config.toml
crop_scale_min = 1
translate = 0.12
epochs = 149.2
Rows from block 5 of a small image classifier, named by matrix and row number. Rows with one number belong to one channel. Each number is 500 + 50 x the weight over its row's rms, rounded and kept within 0 to 999. All counts start at 0. Numbers have three digits each.
After each channel's rows are labels from the 100 images, of 14848, where the channel reaches its highest value: "colour at peak" is the nearest of a few named colours to the mean colour under the peak. Only what is clearly more common there than usual is listed. The data: crops of objects in photos (Visual Genome).
# c3: 3x3 conv, stride 2 (model.blocks.5.c3.weight, 256x128x3x3, each kernel summed), inputs 0-127
# c1: pointwise conv, stride 2 (model.blocks.5.c1.weight, 256x128x1x1), inputs 0-127

c3.64:509506517533443429533490519550489532518621481540525473522489438436544469499324340476474459516393534485539515527520443438504495571460516460419485593489487504451494377539537522542492545654466508484476501506423544462532502371507483600570490538490466492541499525579495507531548472434491485460480552536425486477538526495427471532524461524564483471555577524561489515452510473474565477483444
c1.64:518503549527425371536457520553499492529579505549557516512459452432532485483371345489500456517382568521510506503506405463511497586490543468432521565548513503458525379506523523514481528652498503461507509514445558459530492409529479614585478514492452517530472522557464542511503481446474514471525525509447451415510546474453461485538457521565465476505568547578459476478497441459586486480400
colour at peak: grey

c3.146:481427539427451460425503527476463521479511447460518472572482489535578494523466427533501439480584539486528604553469540531529525390497443440442390473446521536572463444568614504541436469458575488438470608536513541477425459359528443574498548428495501464563519624571516521494492477448508452585458489416436556553445530459493492501502445473503438480478423523495484479484507506511559435514532
c1.146:447437525443428483434475540490435537429468454486530469593484480538550496503434398512496446489588519493542566538476539528502500412507458441451408451465517536559416437539580493552461517435509488484453596551534522510446445363553401541506555451462502451556515614609518517500493485469516421586456468407463504604457504446489486491505422479486470456502440535507491439470508502483556442465580
colour at peak: white

c3.72:454565506512501409436511423511487556469451445517512523604464551588476523512462571449505470443572523413532528501510520495496523518584499482594555460483476447454556609512534520472520428511574475451473517472388495515555479489526459617512547540434429409504504572534475563558555557575438480587433504508433635559560537438419463551533533496558506479501468428483563487515445457511502489578496
c1.72:434597482528505430448494405511470549484454453546517547629470568551443510514463574463522432484539527404524540497474524474517495550621516448597548461474478455481551613547559517470548449500535456473479522472391489552532457483531458586471558531434456446484537575506471556592566545576469468549427516527439584568558515447422482558532484500532511465552471412492575479492431483478513461556524
colour at peak: pink

c3.238:590540558495437541459540522419482483466504443520399545461497590487553591572515470464470591574486482542533450491515493566463552582554524517522504524570554522446438558384567482472495472557483426578479465531514492566478489609474500476551443431444380425484523482505542479506443502440514525475512545556464531480491433436485449422489493471519435478434445464573529474558477549507572351469453
c1.238:602586558513440565454523509436458456445515458520430525469504577463543581577517498429458574557474476541520438473536468566477526567576529528507540512542525519463438576383578479487488446547449424541461450534514486554464458551499481468516460452435379417481537457490545502512453503405534544478498556528419489482512421461459449403482506475515453487450472431572519467516470552511553346463444
colour at peak: brown

c3.176:481377478461399479431492377505459591571563497384576573463551500522497584549447505447563515404459432522471392512490455460437494537521507509548466576475581479501515501578465505499488391505514546539514563515585470383476470554432489525399510412456471546470562540523495436468449502489428430487545482538460432514503441491504566433542535488497525499506562481494504449527503511444451516449496
c1.176:501395458431413446409445397510448576557557449392591576450528487470494550593489472469554499433431444529473381509504416432461474488539519490555494552476528472519515465547516510480504381509515527499536516528552451366478451555433476499393495474467501575481568511504477447420492519503435444500550503534454427500513462503480557391522492478487489469532569468512519425511513493433442537442512
colour at peak: grey

c3.100:445386484586537587390506453605485506552469459454593455537444529537505476551501567498587547530481418566533462433623488591513554537414545490588501418486436491458491486521460435546525548445476489531441551476494470467491576544515528509496446491531569471497528478474456495610500485530512415454486525502436432501532471445582478471459556393493509444489503465509516406414487420470460502457471
c1.100:452410511568520535408480488594491475606480446412547476563457521520529466581540559461579514498461383590564484393623469583563545534471534460566526447479450508478469486533504449517511533488521482555410553482485483471469566510510517493470443485514496451552486464523495503567505493523527446455506522491425403462574468390564455455434523388508504420509493445501508423413480418472482454467497
colour at peak: orange

c3.159:565481471526430478507519500536422523485547494399547590522507472436574536483399533544541588467403502510513431427538432485466471501499454513479605521516544416422487510513487475420598544454517515568479431504445428384459412542572543394565496434493528419546419545500518566541561485550545511533495480555491538518524575540521498466520458490449420549502553542467526544486535481463435469566406
c1.159:564462480516440537532538505528458531496560479376562579527511482394544543493417504510500576468415516489501429425505420430467490492448467514473573495508570426422509522466450482407553522462503527568480437509426431383428443551549558453560452462527538454514389525501493559551561468556515513553487465543480496537499578547520507471478481492457402554503554523442513559452550471481435419583405
colour at peak: blue

c3.165:606569457491451475531527523570559554570544479394396519536483529430504524512517491531550516448490673530402557528518604494494526506541523440431551526462428458488495527585560476605442488494520520526481497530510454522580473510474495496475452527517604475518475442590517558533476534502537525493468542499482413528489521440544535514440465552564593447522531519385417461450563527467405450500470
c1.165:593584473456486486544510488540527555566513470365423562537488547415494537494501502532530504466498670541417544528543596529515515494534552474475556525492436502465492508594551513592428482506527512527470485525501499540586462580470515499508447537536636516508503470589499543588438502522480529522503558492466455516511520468535514519456466582532568450498548532373428435440570547436405466508485
colour at peak: cyan

c3.130:530445567513541514458443591477484529560453493543466465606560510509493574434514466459516531568524553512542560457496544517432566461459462460512484533512512436437525407495478390552471451443512469526453417446466525477496501509453458634505494565481540539585440485538540521496612472598546542510584476474562483474507470489451656425467556443539498433569474552490549425465502564481503510578575
c1.130:527444555540575543462434578496452535575449480556500470583533490493453588462526471443507555543543563491498571479474544515433625455485473495505490528505510403429517450483484373568485432447482491509490418471493540458496496497467436607524477558496535518538451517514519514488615480575533551515597502488552452439514473517476664436481555437513504463540477566512562421441488560485497501579600
colour at peak: pink

c3.124:479440501523490489509440508452433473459519569510534510603568450582513415476527520426415545457500465462524332482441451493539462539497511533494462554529469546486489563468508560506447474512520563525476579524473561510531509467575487551424481414568393470489515495473477491535415561594484464505493444495412504517512439357516529592443511472535519459573453521514489504526562580617431452454567
c1.124:521427480503468495489451530470433467443508556529545520582564417554514423499546543449410516488537432424525329494443442456538443551468516562494464550503454539508457561449499530514455442491513554554488562524481569520492530491557534549424484421561406464487508486460525500524415568546492472492464443529378466524493469363542549592449523477533501471560467522478499520514550548612466419459571
colour at peak: brown

c3.63:491422462450489505456530467552542486491515428449420428516477493423474499530397472538547454586485530526464496466466574475493432410486524490491517523425558500501500411530521435613435462551580460567445526465493465584505499463561585450507559407448439570594488400429469529576523453495530581485448490548470472479537510599485528511451439458481401499459447452566472533610592481514496530505507
c1.63:512442427430478516433509496531527500505505410488439430520473477412479496502378506550528430599459519471476476483443530492486419404486533456462506530390545492479434419499517451589428440519547465544426494418488481623482465449547565436506560386459435534571510414462474511542502474495505542483412497515495414454517512579469513498416404490504390492489470454544487531560552451525461537479523
colour at peak: white; pink

c3.1:399534499400576423529412556495517502472524430453485479543527505497552528437602551635463565540529469552517481467527503497483529460414463537520476490531388587457574511541443499563582430506451438549493510531446502444480477459515449554518490475565447439518554428565574532562472510470483417560426570594483413502429452529498535499434593519529479446495533528501440507551423510480487420530499
c1.1:421527525445585397495401539492477487510567466482487476504532509489548482463600569645450578500527469526518449481529489488473569461426472581511477492532404558412587540499434522551584455537430451537502484572447482450438520487482462544552470475597403435505523396528556562572480511453494455570428556563473420523446449515492519522482588562494503466494567521544436496522446498493494440513497
colour at peak: black

c3.21:366431506577563434479494506463530475532488503444506555533624561463474428519457585551463532595541482446480535500484528481491516397513456425505478443465512469488575587438528467490489483585668444453443630457478614490508490549521468452471508438475474550563437502516519475473569550543487516520489448436438486562516475475481481540522488514538505476455490539496467479528394468546414504417531
c1.21:381453493610555438484498526483558468522469523404520501533629559435456434502426581545466565570562465423491537481449536463499497414479448423477449428463518459483563580427549456539498507581630439460438621465484592496508511491530452436479504426473477529540458508510524498450541535548484506501457476414463499574501451473491504539525474534514479502467491547492467477503414468551400477427537
colour at peak: pink

c3.249:432483524510524402590517576445530416424452543434467517581545498575568488511545508565561507456471414489597536464438539514390482490497481499481525425481483523501483526533463453561534477502499433611492518474468470479538441544556490515496455532504378479457564555456535465419563432527573476557499519341452401544478549547527484524446464466510429583497555464491487494521547528440481433422486
c1.249:460483528477498402567466547425535405389437568410435506570549479526549479504598490567576515437452436490566494477438529515380465497503490477460531438458488525512462512547460407556544474511492391567488514490454483446532418524547483508472470516466399495400560559465516500449558454557533499568541495359431459546515496514512476538431448484491423574494535440467468504533525519441511443441512
colour at peak: pink

c3.240:355415552516494574437477511559441529496556456543494583451529495432580458517427484486495480500484486613453531503485518493532434589458512515487503377409484504507474473474613444520504443499536416468494534482485489435470553494544499456500461546432428509487474430512480585465504597528494467454499432413517532492423463471532477482567620407552486434514428578572552531509430502496456437454491
c1.240:358438567498497547426478545507442488493540438517493579467505517450582469497436477483495478484465480584445514477482531478525411554440498488463488400415475468517466483465576421522502406514499417413489505482504483400457589513548523456481469502416418505498474456440514566469493599523534425473485460427534508534425456426518481496545566371535484440509417563575537541479432505481441419454526
colour at peak: brown

c3.236:432434433438499435574420536568456515455576451402511415511441567449504493516496493474515471576452556497522453521492531453530488447512380508536487480445513576406510458468542518512563464467550488436524536518375465478514496435555504508524595478516533567572426518515555424521468439563645541439485515423408422553473492467498524472509488434494450516491607512515556496506457561537477496480406
c1.236:461439427395475443575407495554466495479543459390487433510435548427491526508498472459502466580464528486523443513489524410541455466486407484529476443430513584409460454463532509528563459469551473449493540542378472515517465448565466489522575463502528562548442523533530395520477418567611530462498526421370432569489471459469549466532514444487454509503595501506536472509482547526473475456415
colour at peak: pink; white

c3.83:492436407402552427524511500430510486461438488452439409518511444467558554569469465481507478473485547466482549510515522454552540440484476469528514523503480516454412459483477514572643493512383476467450518512488476568426459580583454492444593505553556444509499468440425595418575523534420506575556458598599492565544446488538506502508456562563469539492463476495468548553524401518458535500441
c1.83:484423401412544422540519538445489501482422484480418418498503454502525570589518459480496467468493560497491530521502554463570552431489471441524515541499509522439439457447440509561628481510362474470478542501463479521434505559578429513432565450555572434492485489414450575423610541531449539561516459586602466581504459475550535522532423527551466556491488487486473542544528429496448519520490
colour at peak: white

c3.230:480536517514567481562479496497467492478613605468514555557453468492535515473448530489519557481363515536445527479579559525477454531438478581482478451470565451509437444480494364526476637446477459571485415428550571477523488572443466483493504513516409618518519470507481462511421480473489482482566430475522438422602503504468543502461568416521555558604449480498473464538520530513456522432540
c1.230:461549474501567468526427495488490509493622595435538568589433500443517497472434519498512582450382524495411542476596514536507481547450500555486501439456567435514411458482508395518505618428480472545463421439571578524516479527454474473495489521469426583494544485491454457518414486460479446485534418437501449414580533490462569491446524418531539550610464481516480461490474521473455490444517
colour at peak: brown

c3.194:535509499542598525505454541509406542514418462451581502461523517508538543521414497622587486491434497461538563390548477462442455463501416398499466509559551487437538506560514517491561497619490618455427437484561522489542449500590604536484535543490446559567476522452474443523483476534491535531417518529490519544439421490495512538491482451498468463633493539466453470513382463476457547508501
c1.194:523497497514579516519425509481430572455414483425563537504507512529549525494444475623573466489420446443513589385549457496428458449525433426500516491544534463468483491554481504485523505620511595448428428499532490465515446516588616502495531599465469578550505491446478426570509475528453533500409551577495541541423439500479478539478446474486488481609453548479479470564401478470453527496475
colour at peak: yellow

c3.149:523530574511616509448501502462476459491524562514517488582488463452492518477548572533584546504506463499456512521422502407453475574469563473451499460464545595519417623550458422538477546545507526335532568486463565507538506445494496554516550451395516483444575490558463427457523614420486473460480439514535480576540470460500439482373525485485521504475510481454425449509511424437472524543459
c1.149:490548606506608505457471498471540461488509540550494503584473457412511508456592561549602528522488476527477491505441507442430477574492596465439486479465544559544475599579473432530484583550529495353526573487473559487504540424499486547505568439389502491445560524522450492424513553437470439454516449525552494479509490452475428478413548537482533471477493485413388430552503422448497516530465
colour at peak: grey

c3.132:527396591481437433577507474507526540526481607440488491435535489466580500467563481515466475533598410497508452443555489559446507537445527468564615477472452469527502489531467547521542566457523481398466458478611468520491496418548490555463500482510503504460530644511437596576438486454421432529486576562489448559570464461514490553521475532484468585517386440503517537506543500501478439510432
c1.132:543391583492454481567509492533468554493509639406411508466527480457590484462574460520471508538580405492531441431504482535427506513424509444571582478503488495547514508511455549525542570494541475408499417466596483530495510482553466545446508502533512549444523637545431550596445492470419440545487594527482445525573474443501438547506455541476491566483429425507538553472517495492480472509433
colour at peak: black

c3.129:528533517578537395499434464426571440395530455439467447527528514417546564535520518491526417516545469530513513483541381604455505395440532526506405483482420500508422502460456536567544495505477493574519502569476505493545524537432484545459454461441518551372549546461427554407495542513550474553515511586581464510480507451474457428471450458548446540526512516507554527415526481481540438511394
c1.129:500502560566505372485416467427540421400490499447488444540548499402521551537523524486560427511543506546487530447545414647459468440469570492491440474498449499503439494461442514570556470525444503545512471565443506499520517550419497523463463451434478557365544542449429561444466512497528476512543502564571476488452502458431449441478446473522421537536494520512543500433524514476530426471357
colour at peak: yellow

c3.65:470599507516472515445482484428527422556499425599457466425540479469464512491505475587552501570523555461488484481556501415520562567534508521546536473556505558591542579415555462561438502492490487442516530469571408442487526489479498435427518502471574478549535507541562534469403597542515482477607571511600490458382480520540505504545454451490437476434513606499502517472433384435465522503464
c1.65:460598551532499507458497502448483429603503426617468476447547460490463532516520467618572516579523563486483488469572487400503565558554505518538539511576505551592531561470592432538477498469465459432501533490573398424494547498489488455428545504502554487519568526494560559488404601521492483489608570473576498486405463528535506521553469426489445487428505540535526527459459414434483533516488
colour at peak: brown

c3.58:557416485556470453482467506392474473491477603551523467560526571496492495422554417537551455567546557523579596519434559551459423538527464626476493590454527504577432458456536430499475426522522437533518454478507488465447596487582483488576516493471487438455441478464565531484520389551527570489420495566551552478478460527548513471484509531513457499498489593559465389507501426424456483516502
c1.58:544464489519486460499480448409495484506437607547523474568518598515499473447583414523554448569539528568583575514408570565453386529521469616468485607440550500543375431497554428515485453535558458551529485476484463483463567544595471473533510536460542419497492486472543492518529419570508533489501517570547556484448434496567466459477453532492511505493504592565485414553486467424471496485504
colour at peak: white

c3.196:356449555522462537544481499507501449481498510466406536521475513474438507425549487535545498534421473415491556525503518446478482541570458517518519524490489460541437453413489553558556525475567594533520481474439445447477434527416390470392549432551492520427495575562548542499528609519489459492454470539538485487514505427414470553456504622580443432507478606474460503449517442549526479401460
c1.196:360427564489482491512466523550485453454477512417418486486465509460424519435534510549500504511423474422459535484489515500469477549544464487513515513489490459565449489414493551541568521460519579525477461497447443460474437508426388491380554411540483498432483590552564553478503600482482441466444455503520503466530501442412427550460522610569454420531471565476425484438498413534556486407456
colour at peak: brown

c3.46:463464536446518511432505479466493495540571408514424532558509500525459467491444504602530582490447514504464499550498442448517424382509424418475434540540448612471540490535513507442397490484477422467487566558531427558534577459473423503547454519513501531577497455489460503450505464483474466498385489480492411489599590438530506468559532475552495474438442503465403462522662582505482505497504
c1.46:440458530436521512429475483440493504527578390476459523531473485494469481481455504596516579471464509470450466538509451446524467408491457430500457520562438553468568509515505503432409494414439445460484524552519361511507589502429446511526450510529443538578471431496469530435483482475476433509384485484454376509573591448557458460558556477543475490436459531486413475470640571512473484514489
colour at peak: black

c3.234:574519514519521540477465537542533513470437489459427535457438460548523527541500436601479507576443490380523505448509535461508515516487595475471481472507468463571502614465481509425547519497434457518549474497579514455538426492412535416455566451539582514436443490487494515519396423543481391513505423440573486478508484483484604461561529577462454412598493503538507408491535588510417460514418
c1.234:528526542549549535455452536531523516478472485456434527480407431536510538557524460605469493563439487378523501406507519450518548506478594484426506503527488440553553617467445526451541466494453432521523467535610529441502460487440524447441590424557573507439445496477483518504367447550503422522511420424514465459509470485506638470563539523468461437551518476551532445470530558508443441529440
colour at peak: brown

c3.70:619561585596523468543466339449466460478540551472433504417428533611450526515525475499494482410530498506489547430542487494460496480485568577513578417594498523521445535486517501463394472481554500496523516522461479512424455544571407454513610446515483553533558479472541529474483460492495423500390547547491451454420432486443446534427507472460520473496536452570462522451468494546469499514557
c1.70:609577619597527486534426375454462443533547539450441520440428553613460521546522513505531484419504519525489540411569441529435500507478557579480542437596482494532459545493530458471394499504545482481504499511453496527417489542561399466476603487506482527527570470491556553490491469502516404524382545510497428458417427497434461531431494498473523487487521436566468537471493504533481491488558
colour at peak: brown

c3.167:402514535453506590417523456435501475552518514447528513571436431493423507489525526472380551452500580632504509505557515473485451494478460525492393535506523584497476456465514422475485515518431546612555576446534441564544485548491508509436478483548464520520540450445476603571502454494487484351456450577553529563525502498489543456590555585531571516499568470497525415490512534507497549449545
c1.167:433549524456494572404490462420463490551511485430572543569452417510411535527509566477395529488493572616497529519562528466496462519488430537520420547497512568503508473444514430453471516527435503580534549443526424581552490539483531483441431498558428520541555448453512605581471453485495493377456449578562510542504502511487568462585539612545556531510547477539533450469489508493494563427546
colour at peak: pink

c3.50:456522453443470483432498514496551448403572479452528446491487488522518467591415516458493421334495518617515466516529530450482589511462417500418588522500450622575490526466541481543609449529498488488497525539521441498601450587477561388468467472485448433522551531417472453479466556467485501443584479501397428447530470492517505537512470516421532496456491529484488433461462478488475447494507
c1.50:448506427447461465403480506499566419430522455473550420503459473483469464600410525457475424367469516557541467505515507408430564508443422509402581527519427590554461490481540469522599466504479482468460497547499449505557442553500547393472462456454445429488540538429470471450468539447483461455556456433393420432514447495487488527543480520444546459439491516485485439451459469438457451477511
colour at peak: grey

c3.95:436478479519605480531494507616489461554460614481472528514476559415581455471467461570432526546445531455560467521505446528569498440509470493635551460407482486501537495552407435571524463609544503451487470536464497505507526577449556464471508424438421564479541474501440450582484535546453488425446582505457460536498493498497481498478526528531428497547433505473508567459593439448553625485492
c1.95:477458502550599472560511486604499473558472608478465496526476560440585451474445464573432528530465533463552482525483447521552539430529478444612546475431472460522577465538424422563487518618526530430526482546486509514515557569462558512502538429448394574467529497514453495551513571534464498422457554478448498485458468508503482463455550556507420466553421512515487558446580454441564634510443
colour at peak: brown

c3.217:423531528480522343418494556519536518481452442480437488494464465443455514465484473479571510603446480432572506523503429467533555507459505500430548472500447398421462456502547471563456578524454538415493473573508501484476478485666498498483466465514521508439513595407420555560536449539529469470475486534393506525384456516483448580481553483518555582541514466521520454542496550475511553568548
c1.217:424537543517485363446498579508510522454420458410433511522489480438455501464502460469585490589474487455558490559480432443520548518429514502454541481490442430470472463530566484573447580522465539391499498555509512544520490488638453485481455438489563519427500598373439543542553437540526458500498488549377554477417445527483455564458531478473558539579510484499515427486502531459526550520559
colour at peak: pink

c3.215:521513464477486428599492493582446506461489478508415503452467474566561490445431568582511498467418511453543527529402592544496534531519429494412489438431515452579564526497386533490597513514587449436536589577445344525432574547489526496481434529528493436548520576452540473552442455476437536544430532486516467458487430591496477514524589464491510531487519498445483468502496474551516529493556
c1.215:519484439478483428570501472541476534462485491582452503461424473526554506448422560573509523464413485435523534496404592497438511555469452497415474439456514466532545519477365532515572565490572445462574590558451362544486539493477497486539383527504493466551499599462538464552453443500449534567390535506511471456474413593514472527517616487493498539467545533429473495485517466539502508502550
colour at peak: pink