From a checkpoint of a small image classifier.
Model: arch repvgg, norm batchnorm, depths [2, 3, 3].
Training: 9000 steps, batches of 512, held-out accuracy 23%.
Data: trained on crops of objects in photos (Visual Genome), 30875 training examples, 149.2 epochs.
Rows from block 3 of a small image classifier, named by matrix and row number. Rows with one number belong to one channel. Each number is 500 + 25 x the weight over its row's rms, rounded and kept within 0 to 999. All counts start at 0. Numbers have three digits each.
After each channel's rows are labels from the 100 images, of 14848, where the channel reaches its highest value: "peak at" is the part of the image that holds the peak; "colour at peak" is the nearest of a few named colours to the mean colour under the peak. Only what is clearly more common there than usual is listed. The data: crops of objects in photos (Visual Genome).
# c3: 3x3 conv (model.blocks.3.c3.weight, 128x128x3x3, each kernel summed), inputs 0-31
# c1: pointwise conv (model.blocks.3.c1.weight, 128x128x1x1), inputs 0-31

c3.112:480485492532475470489454461481475466475472552511539511512495542509500484496479489482501558536466
c1.112:454481486500521493497450468495478480497464554510526537498510533514515495494476481492492527534459
peak at: top centre
colour at peak: red

c3.27:479462508517499466452449533475528511478535525537476522421523497554451521497566459487515508484495
c1.27:495482511499487455443454543476517513487529532517503535451486507535465518472557489373524483520498
peak at: top centre
colour at peak: red

c3.83:487531524476439520465506447493527462564514514515470499546492503514521454482494510493492503497520
c1.83:507519500468436484475514473492509451555497504497482463523494494509523473490500513492510507493494
peak at: bottom right
colour at peak: red; orange

c3.34:543441498465466525459496525523509501518494488478493503498512482484485514483485505477509462459485
c1.34:527460491472484513456491539505506490533490517483477497495495494504486497498505510472513452470516
peak at: bottom right
colour at peak: red

c3.60:489471506488523532557531506485514484486477515521506503460458496515476518508484482517496522528492
c1.60:520491487475522531531505533504519487492495506507510498489459473493476527502491478496511502539512
peak at: bottom centre
colour at peak: white

c3.15:534522468497498472486516505528512490457487467466539534513477493474495516515504487514515496511486
c1.15:512501481493505494478498493524513478487475478336502526500500473497501522501504486524504475495467
peak at: top centre
colour at peak: cyan; white

c3.125:468472513465498490483536480521565521509530460481490502477479471474501505487530510489545520461473
c1.125:469483489468505492505510473512558522492524482475482496487503480483501506511538510489549503477488
peak at: bottom right
colour at peak: black

c3.120:507529493565500508537486485457478481453498520489503495475456481505500528520516472475540519529503
c1.120:493539492545507531509487479481485492489493499502509524490470468504493519514537489492538488510489
peak at: top centre
colour at peak: grey