python train.py --image_size=40 --max_grad_norm=0.5 --batch_size=512 --lr_schedule="poly"
Rows from block 3 of a small image classifier, named by matrix and row number. Rows with one number belong to one channel. Each number is 200 + 30 x the weight over its row's rms, rounded and kept within 0 to 999. All counts start at 0. After the name is the row's rms in percent of the matrix's.
After each channel's rows are labels from the 100 images, of 14848, where the channel reaches its highest value: "patch colour" is the nearest of a few named colours to the mean colour under the peak. Only what is clearly more common there than usual is listed. The data: crops of objects in photos (Visual Genome).
# c3: 3x3 conv (model.blocks.3.c3.weight, 128x128x3x3, each kernel summed), inputs 64-95
# c1: pointwise conv (model.blocks.3.c1.weight, 128x128x1x1), inputs 64-95

c3.38,107,176,250,122,222,209,157,190,218,206,197,214,191,231,200,248,158,176,118,173,222,183,214,198,221,266,204,201,169,176,167,237,179
c1.38,108,168,244,134,247,237,170,182,202,177,200,213,187,201,175,238,180,176,156,169,221,186,193,194,228,200,222,199,205,189,170,202,200
patch colour: pink

c3.91,101,227,163,129,218,198,181,177,216,214,213,220,229,217,172,192,190,245,199,200,187,218,226,252,175,193,209,160,233,235,176,201,156
c1.91,103,203,149,128,189,176,194,174,192,208,201,240,219,202,165,186,161,216,186,177,161,212,205,209,182,186,212,189,52,212,210,185,183
patch colour: black

c3.14,094,224,141,213,191,192,249,208,211,154,159,178,201,196,234,187,197,212,247,177,233,215,187,230,168,190,187,265,156,158,193,201,178
c1.14,093,239,169,202,181,183,227,224,221,193,138,170,147,210,236,215,168,174,219,203,232,196,202,218,186,186,177,234,196,191,200,188,177
patch colour: black

c3.6,107,178,162,187,192,215,216,163,192,229,179,232,206,171,165,215,193,169,199,181,241,134,198,202,216,139,177,180,238,185,193,218,235
c1.6,105,189,168,182,161,208,186,146,199,199,186,211,196,167,179,192,182,195,185,194,246,145,186,204,223,163,191,181,236,180,177,187,253
patch colour: cyan

c3.123,113,198,195,226,188,241,189,226,159,205,238,225,230,222,203,201,162,124,213,222,206,238,192,246,182,217,184,204,234,224,182,200,215
c1.123,099,194,228,192,206,222,181,235,188,211,224,202,235,221,204,201,193,159,220,210,224,220,188,231,194,227,216,221,232,222,209,200,196
patch colour: red

c3.120,108,183,176,220,126,207,203,203,171,147,226,232,180,169,210,203,235,217,200,206,196,209,153,157,190,238,173,194,210,149,174,198,220
c1.120,102,204,179,236,158,177,211,223,179,179,232,210,196,179,269,218,227,229,189,210,202,211,176,161,184,213,210,189,203,142,195,210,232
patch colour: grey

c3.88,108,232,235,169,207,247,199,199,187,222,226,206,221,215,183,158,165,197,209,212,157,212,196,178,204,178,194,206,203,239,238,222,168
c1.88,093,224,231,156,189,208,197,184,166,247,212,210,190,210,191,174,164,214,210,214,161,211,189,160,192,55,193,216,179,244,245,199,159
patch colour: black

c3.15,100,194,212,236,227,178,202,193,227,204,229,205,181,166,187,199,239,249,188,219,196,128,229,208,244,187,237,300,137,197,181,151,195
c1.15,100,189,210,232,217,171,177,186,217,208,222,203,177,168,210,194,224,210,200,220,187,131,232,196,217,212,209,274,166,208,197,159,172
patch colour: cyan; white

c3.2,098,164,249,214,124,158,236,175,215,197,152,226,187,177,215,248,166,163,195,208,194,159,151,186,207,190,207,174,175,194,188,173,187
c1.2,099,181,240,208,162,171,229,186,202,205,157,167,199,180,218,245,176,188,196,230,187,163,182,194,222,205,190,180,189,188,212,180,188
patch colour: brown

c3.68,102,165,209,214,215,138,162,204,222,195,162,174,175,176,196,206,196,236,180,256,145,182,154,210,253,158,196,190,135,276,194,213,184
c1.68,109,169,217,179,183,0,154,205,207,182,166,193,189,190,173,166,196,217,200,230,175,159,138,216,218,158,207,173,195,247,206,241,194
patch colour: pink

c3.12,091,195,190,160,205,213,252,184,252,197,223,162,213,186,193,200,216,139,189,245,211,114,199,159,212,214,212,172,211,216,247,178,180
c1.12,103,199,200,180,204,199,247,167,197,194,207,202,191,170,208,183,239,137,216,211,189,165,214,185,224,172,237,190,195,214,232,196,182
patch colour: orange

c3.50,072,238,197,167,184,191,215,209,154,212,206,200,238,197,256,186,194,238,213,252,209,140,225,212,207,211,174,195,213,236,193,140,175
c1.50,111,217,184,196,200,204,199,206,165,186,205,223,258,165,145,234,185,198,199,182,194,155,128,224,207,234,240,226,231,215,229,172,173
patch colour: white

c3.1,091,228,223,182,180,174,258,219,165,188,186,164,173,204,216,181,178,182,178,186,218,189,156,167,224,188,198,245,243,223,186,148,157
c1.1,095,240,233,191,201,206,270,217,164,203,191,160,190,172,206,187,133,191,167,180,212,191,180,169,209,170,190,212,212,243,205,149,179
patch colour: brown

c3.70,097,180,171,256,165,222,190,236,152,194,195,209,153,195,174,262,204,140,225,183,196,152,209,171,213,155,183,246,196,210,203,183,203
c1.70,099,210,179,238,142,229,224,79,165,176,200,156,162,201,198,252,209,158,211,171,202,209,207,199,206,148,201,243,205,211,201,152,197
patch colour: pink

c3.18,090,233,197,145,184,250,196,217,173,210,100,202,237,195,189,180,168,231,177,221,195,183,211,189,193,186,227,217,259,212,215,199,203
c1.18,102,221,190,144,202,243,187,226,160,214,138,179,200,183,186,233,171,188,175,210,194,182,194,179,190,171,218,229,252,149,215,233,230
patch colour: white

c3.127,112,167,159,215,169,221,221,197,204,239,199,211,190,202,206,191,171,209,188,236,181,195,192,172,188,219,176,214,234,164,219,175,236
c1.127,109,163,169,216,186,240,196,202,178,223,174,196,213,192,202,169,180,215,163,213,215,197,195,145,193,213,166,188,245,169,258,187,212
patch colour: red

c3.104,095,218,179,186,136,150,152,182,186,205,219,231,172,212,223,220,201,248,169,206,188,197,198,219,172,188,177,239,167,264,187,191,250
c1.104,101,207,183,166,133,169,174,164,193,183,231,191,194,213,190,208,208,220,170,212,194,204,196,219,195,188,171,246,167,249,188,203,243
patch colour: blue

c3.39,095,181,167,224,195,206,200,194,242,173,189,222,191,143,210,187,216,183,220,193,217,223,171,174,239,188,201,200,149,218,221,175,166
c1.39,081,190,206,234,204,203,211,202,183,181,218,218,183,168,185,188,219,163,218,195,243,234,164,173,226,197,217,202,177,218,227,205,190
patch colour: yellow; orange

c3.74,098,133,221,181,195,142,173,186,208,220,197,115,167,149,176,156,205,219,186,233,196,221,201,209,191,242,204,215,170,174,175,236,162
c1.74,095,180,204,201,179,198,217,190,225,220,240,29,142,169,214,156,210,220,190,222,199,227,237,193,208,217,222,224,190,197,170,235,196
patch colour: white

c3.27,099,186,238,167,186,172,217,208,228,168,177,201,222,196,178,233,212,186,234,199,190,197,163,185,147,228,177,220,210,160,191,231,202
c1.27,099,207,213,227,173,168,202,199,208,186,223,195,224,197,187,182,207,168,215,229,169,187,166,206,184,214,192,212,217,166,230,217,190
patch colour: red

c3.99,101,191,200,180,183,258,231,182,195,233,218,230,195,194,211,183,182,198,175,176,216,216,237,144,192,219,294,227,187,216,178,207,102
c1.99,099,186,208,185,201,249,209,208,178,203,229,256,198,213,216,213,170,203,189,176,197,187,229,170,206,216,276,218,187,246,189,242,158
patch colour: yellow

c3.89,090,282,198,216,228,197,241,195,220,228,195,211,227,226,215,204,183,186,224,152,213,178,210,216,213,241,152,192,196,225,216,208,227
c1.89,103,245,226,226,210,171,217,193,226,217,212,197,187,243,236,176,186,185,219,187,212,168,245,179,209,218,25,180,191,189,195,203,223
patch colour: white

c3.4,094,171,173,227,228,236,169,158,210,147,203,240,192,132,168,178,160,270,207,206,214,196,250,171,177,166,265,166,124,207,225,196,187
c1.4,097,195,171,229,231,258,176,207,203,142,210,232,178,151,194,184,173,224,162,205,201,179,225,171,213,183,231,174,184,214,231,220,187
patch colour: pink

c3.40,100,198,191,142,179,204,189,236,196,194,147,203,196,187,230,147,218,209,175,224,226,259,212,220,223,164,205,255,184,179,137,185,154
c1.40,086,201,206,172,188,206,201,225,202,195,165,230,206,197,193,132,216,190,197,212,208,245,196,225,203,174,222,228,206,190,179,159,174
patch colour: yellow

c3.60,102,167,226,220,171,230,239,171,225,153,196,201,220,197,234,186,198,213,166,146,184,164,221,136,207,234,236,196,194,200,212,161,196
c1.60,098,204,223,227,184,209,229,191,219,163,244,217,182,226,247,200,170,219,163,176,194,194,227,182,187,213,225,176,204,156,197,180,215
patch colour: white

c3.43,085,212,191,191,217,214,176,203,195,196,170,221,198,161,181,209,200,187,228,118,166,169,217,183,278,194,206,172,178,171,209,194,225
c1.43,088,214,165,182,210,186,176,224,166,190,179,157,194,172,198,186,184,175,226,162,151,177,218,215,270,194,197,167,202,151,221,214,216
patch colour: green

c3.51,106,190,222,181,160,184,145,211,205,224,189,192,220,236,261,121,189,208,222,226,211,154,224,189,192,215,210,263,194,174,151,155,204
c1.51,115,202,241,178,179,169,163,187,183,200,224,158,211,226,238,141,206,201,203,258,214,178,265,181,212,170,176,250,182,175,202,172,203
patch colour: blue

c3.64,105,193,171,202,211,202,204,227,212,210,192,230,188,216,141,286,182,223,179,174,185,184,166,210,194,210,180,191,169,185,194,186,271
c1.64,105,7,184,192,177,207,223,205,207,180,203,214,214,198,171,256,167,231,218,196,196,188,186,215,165,204,184,198,160,191,220,194,260
patch colour: brown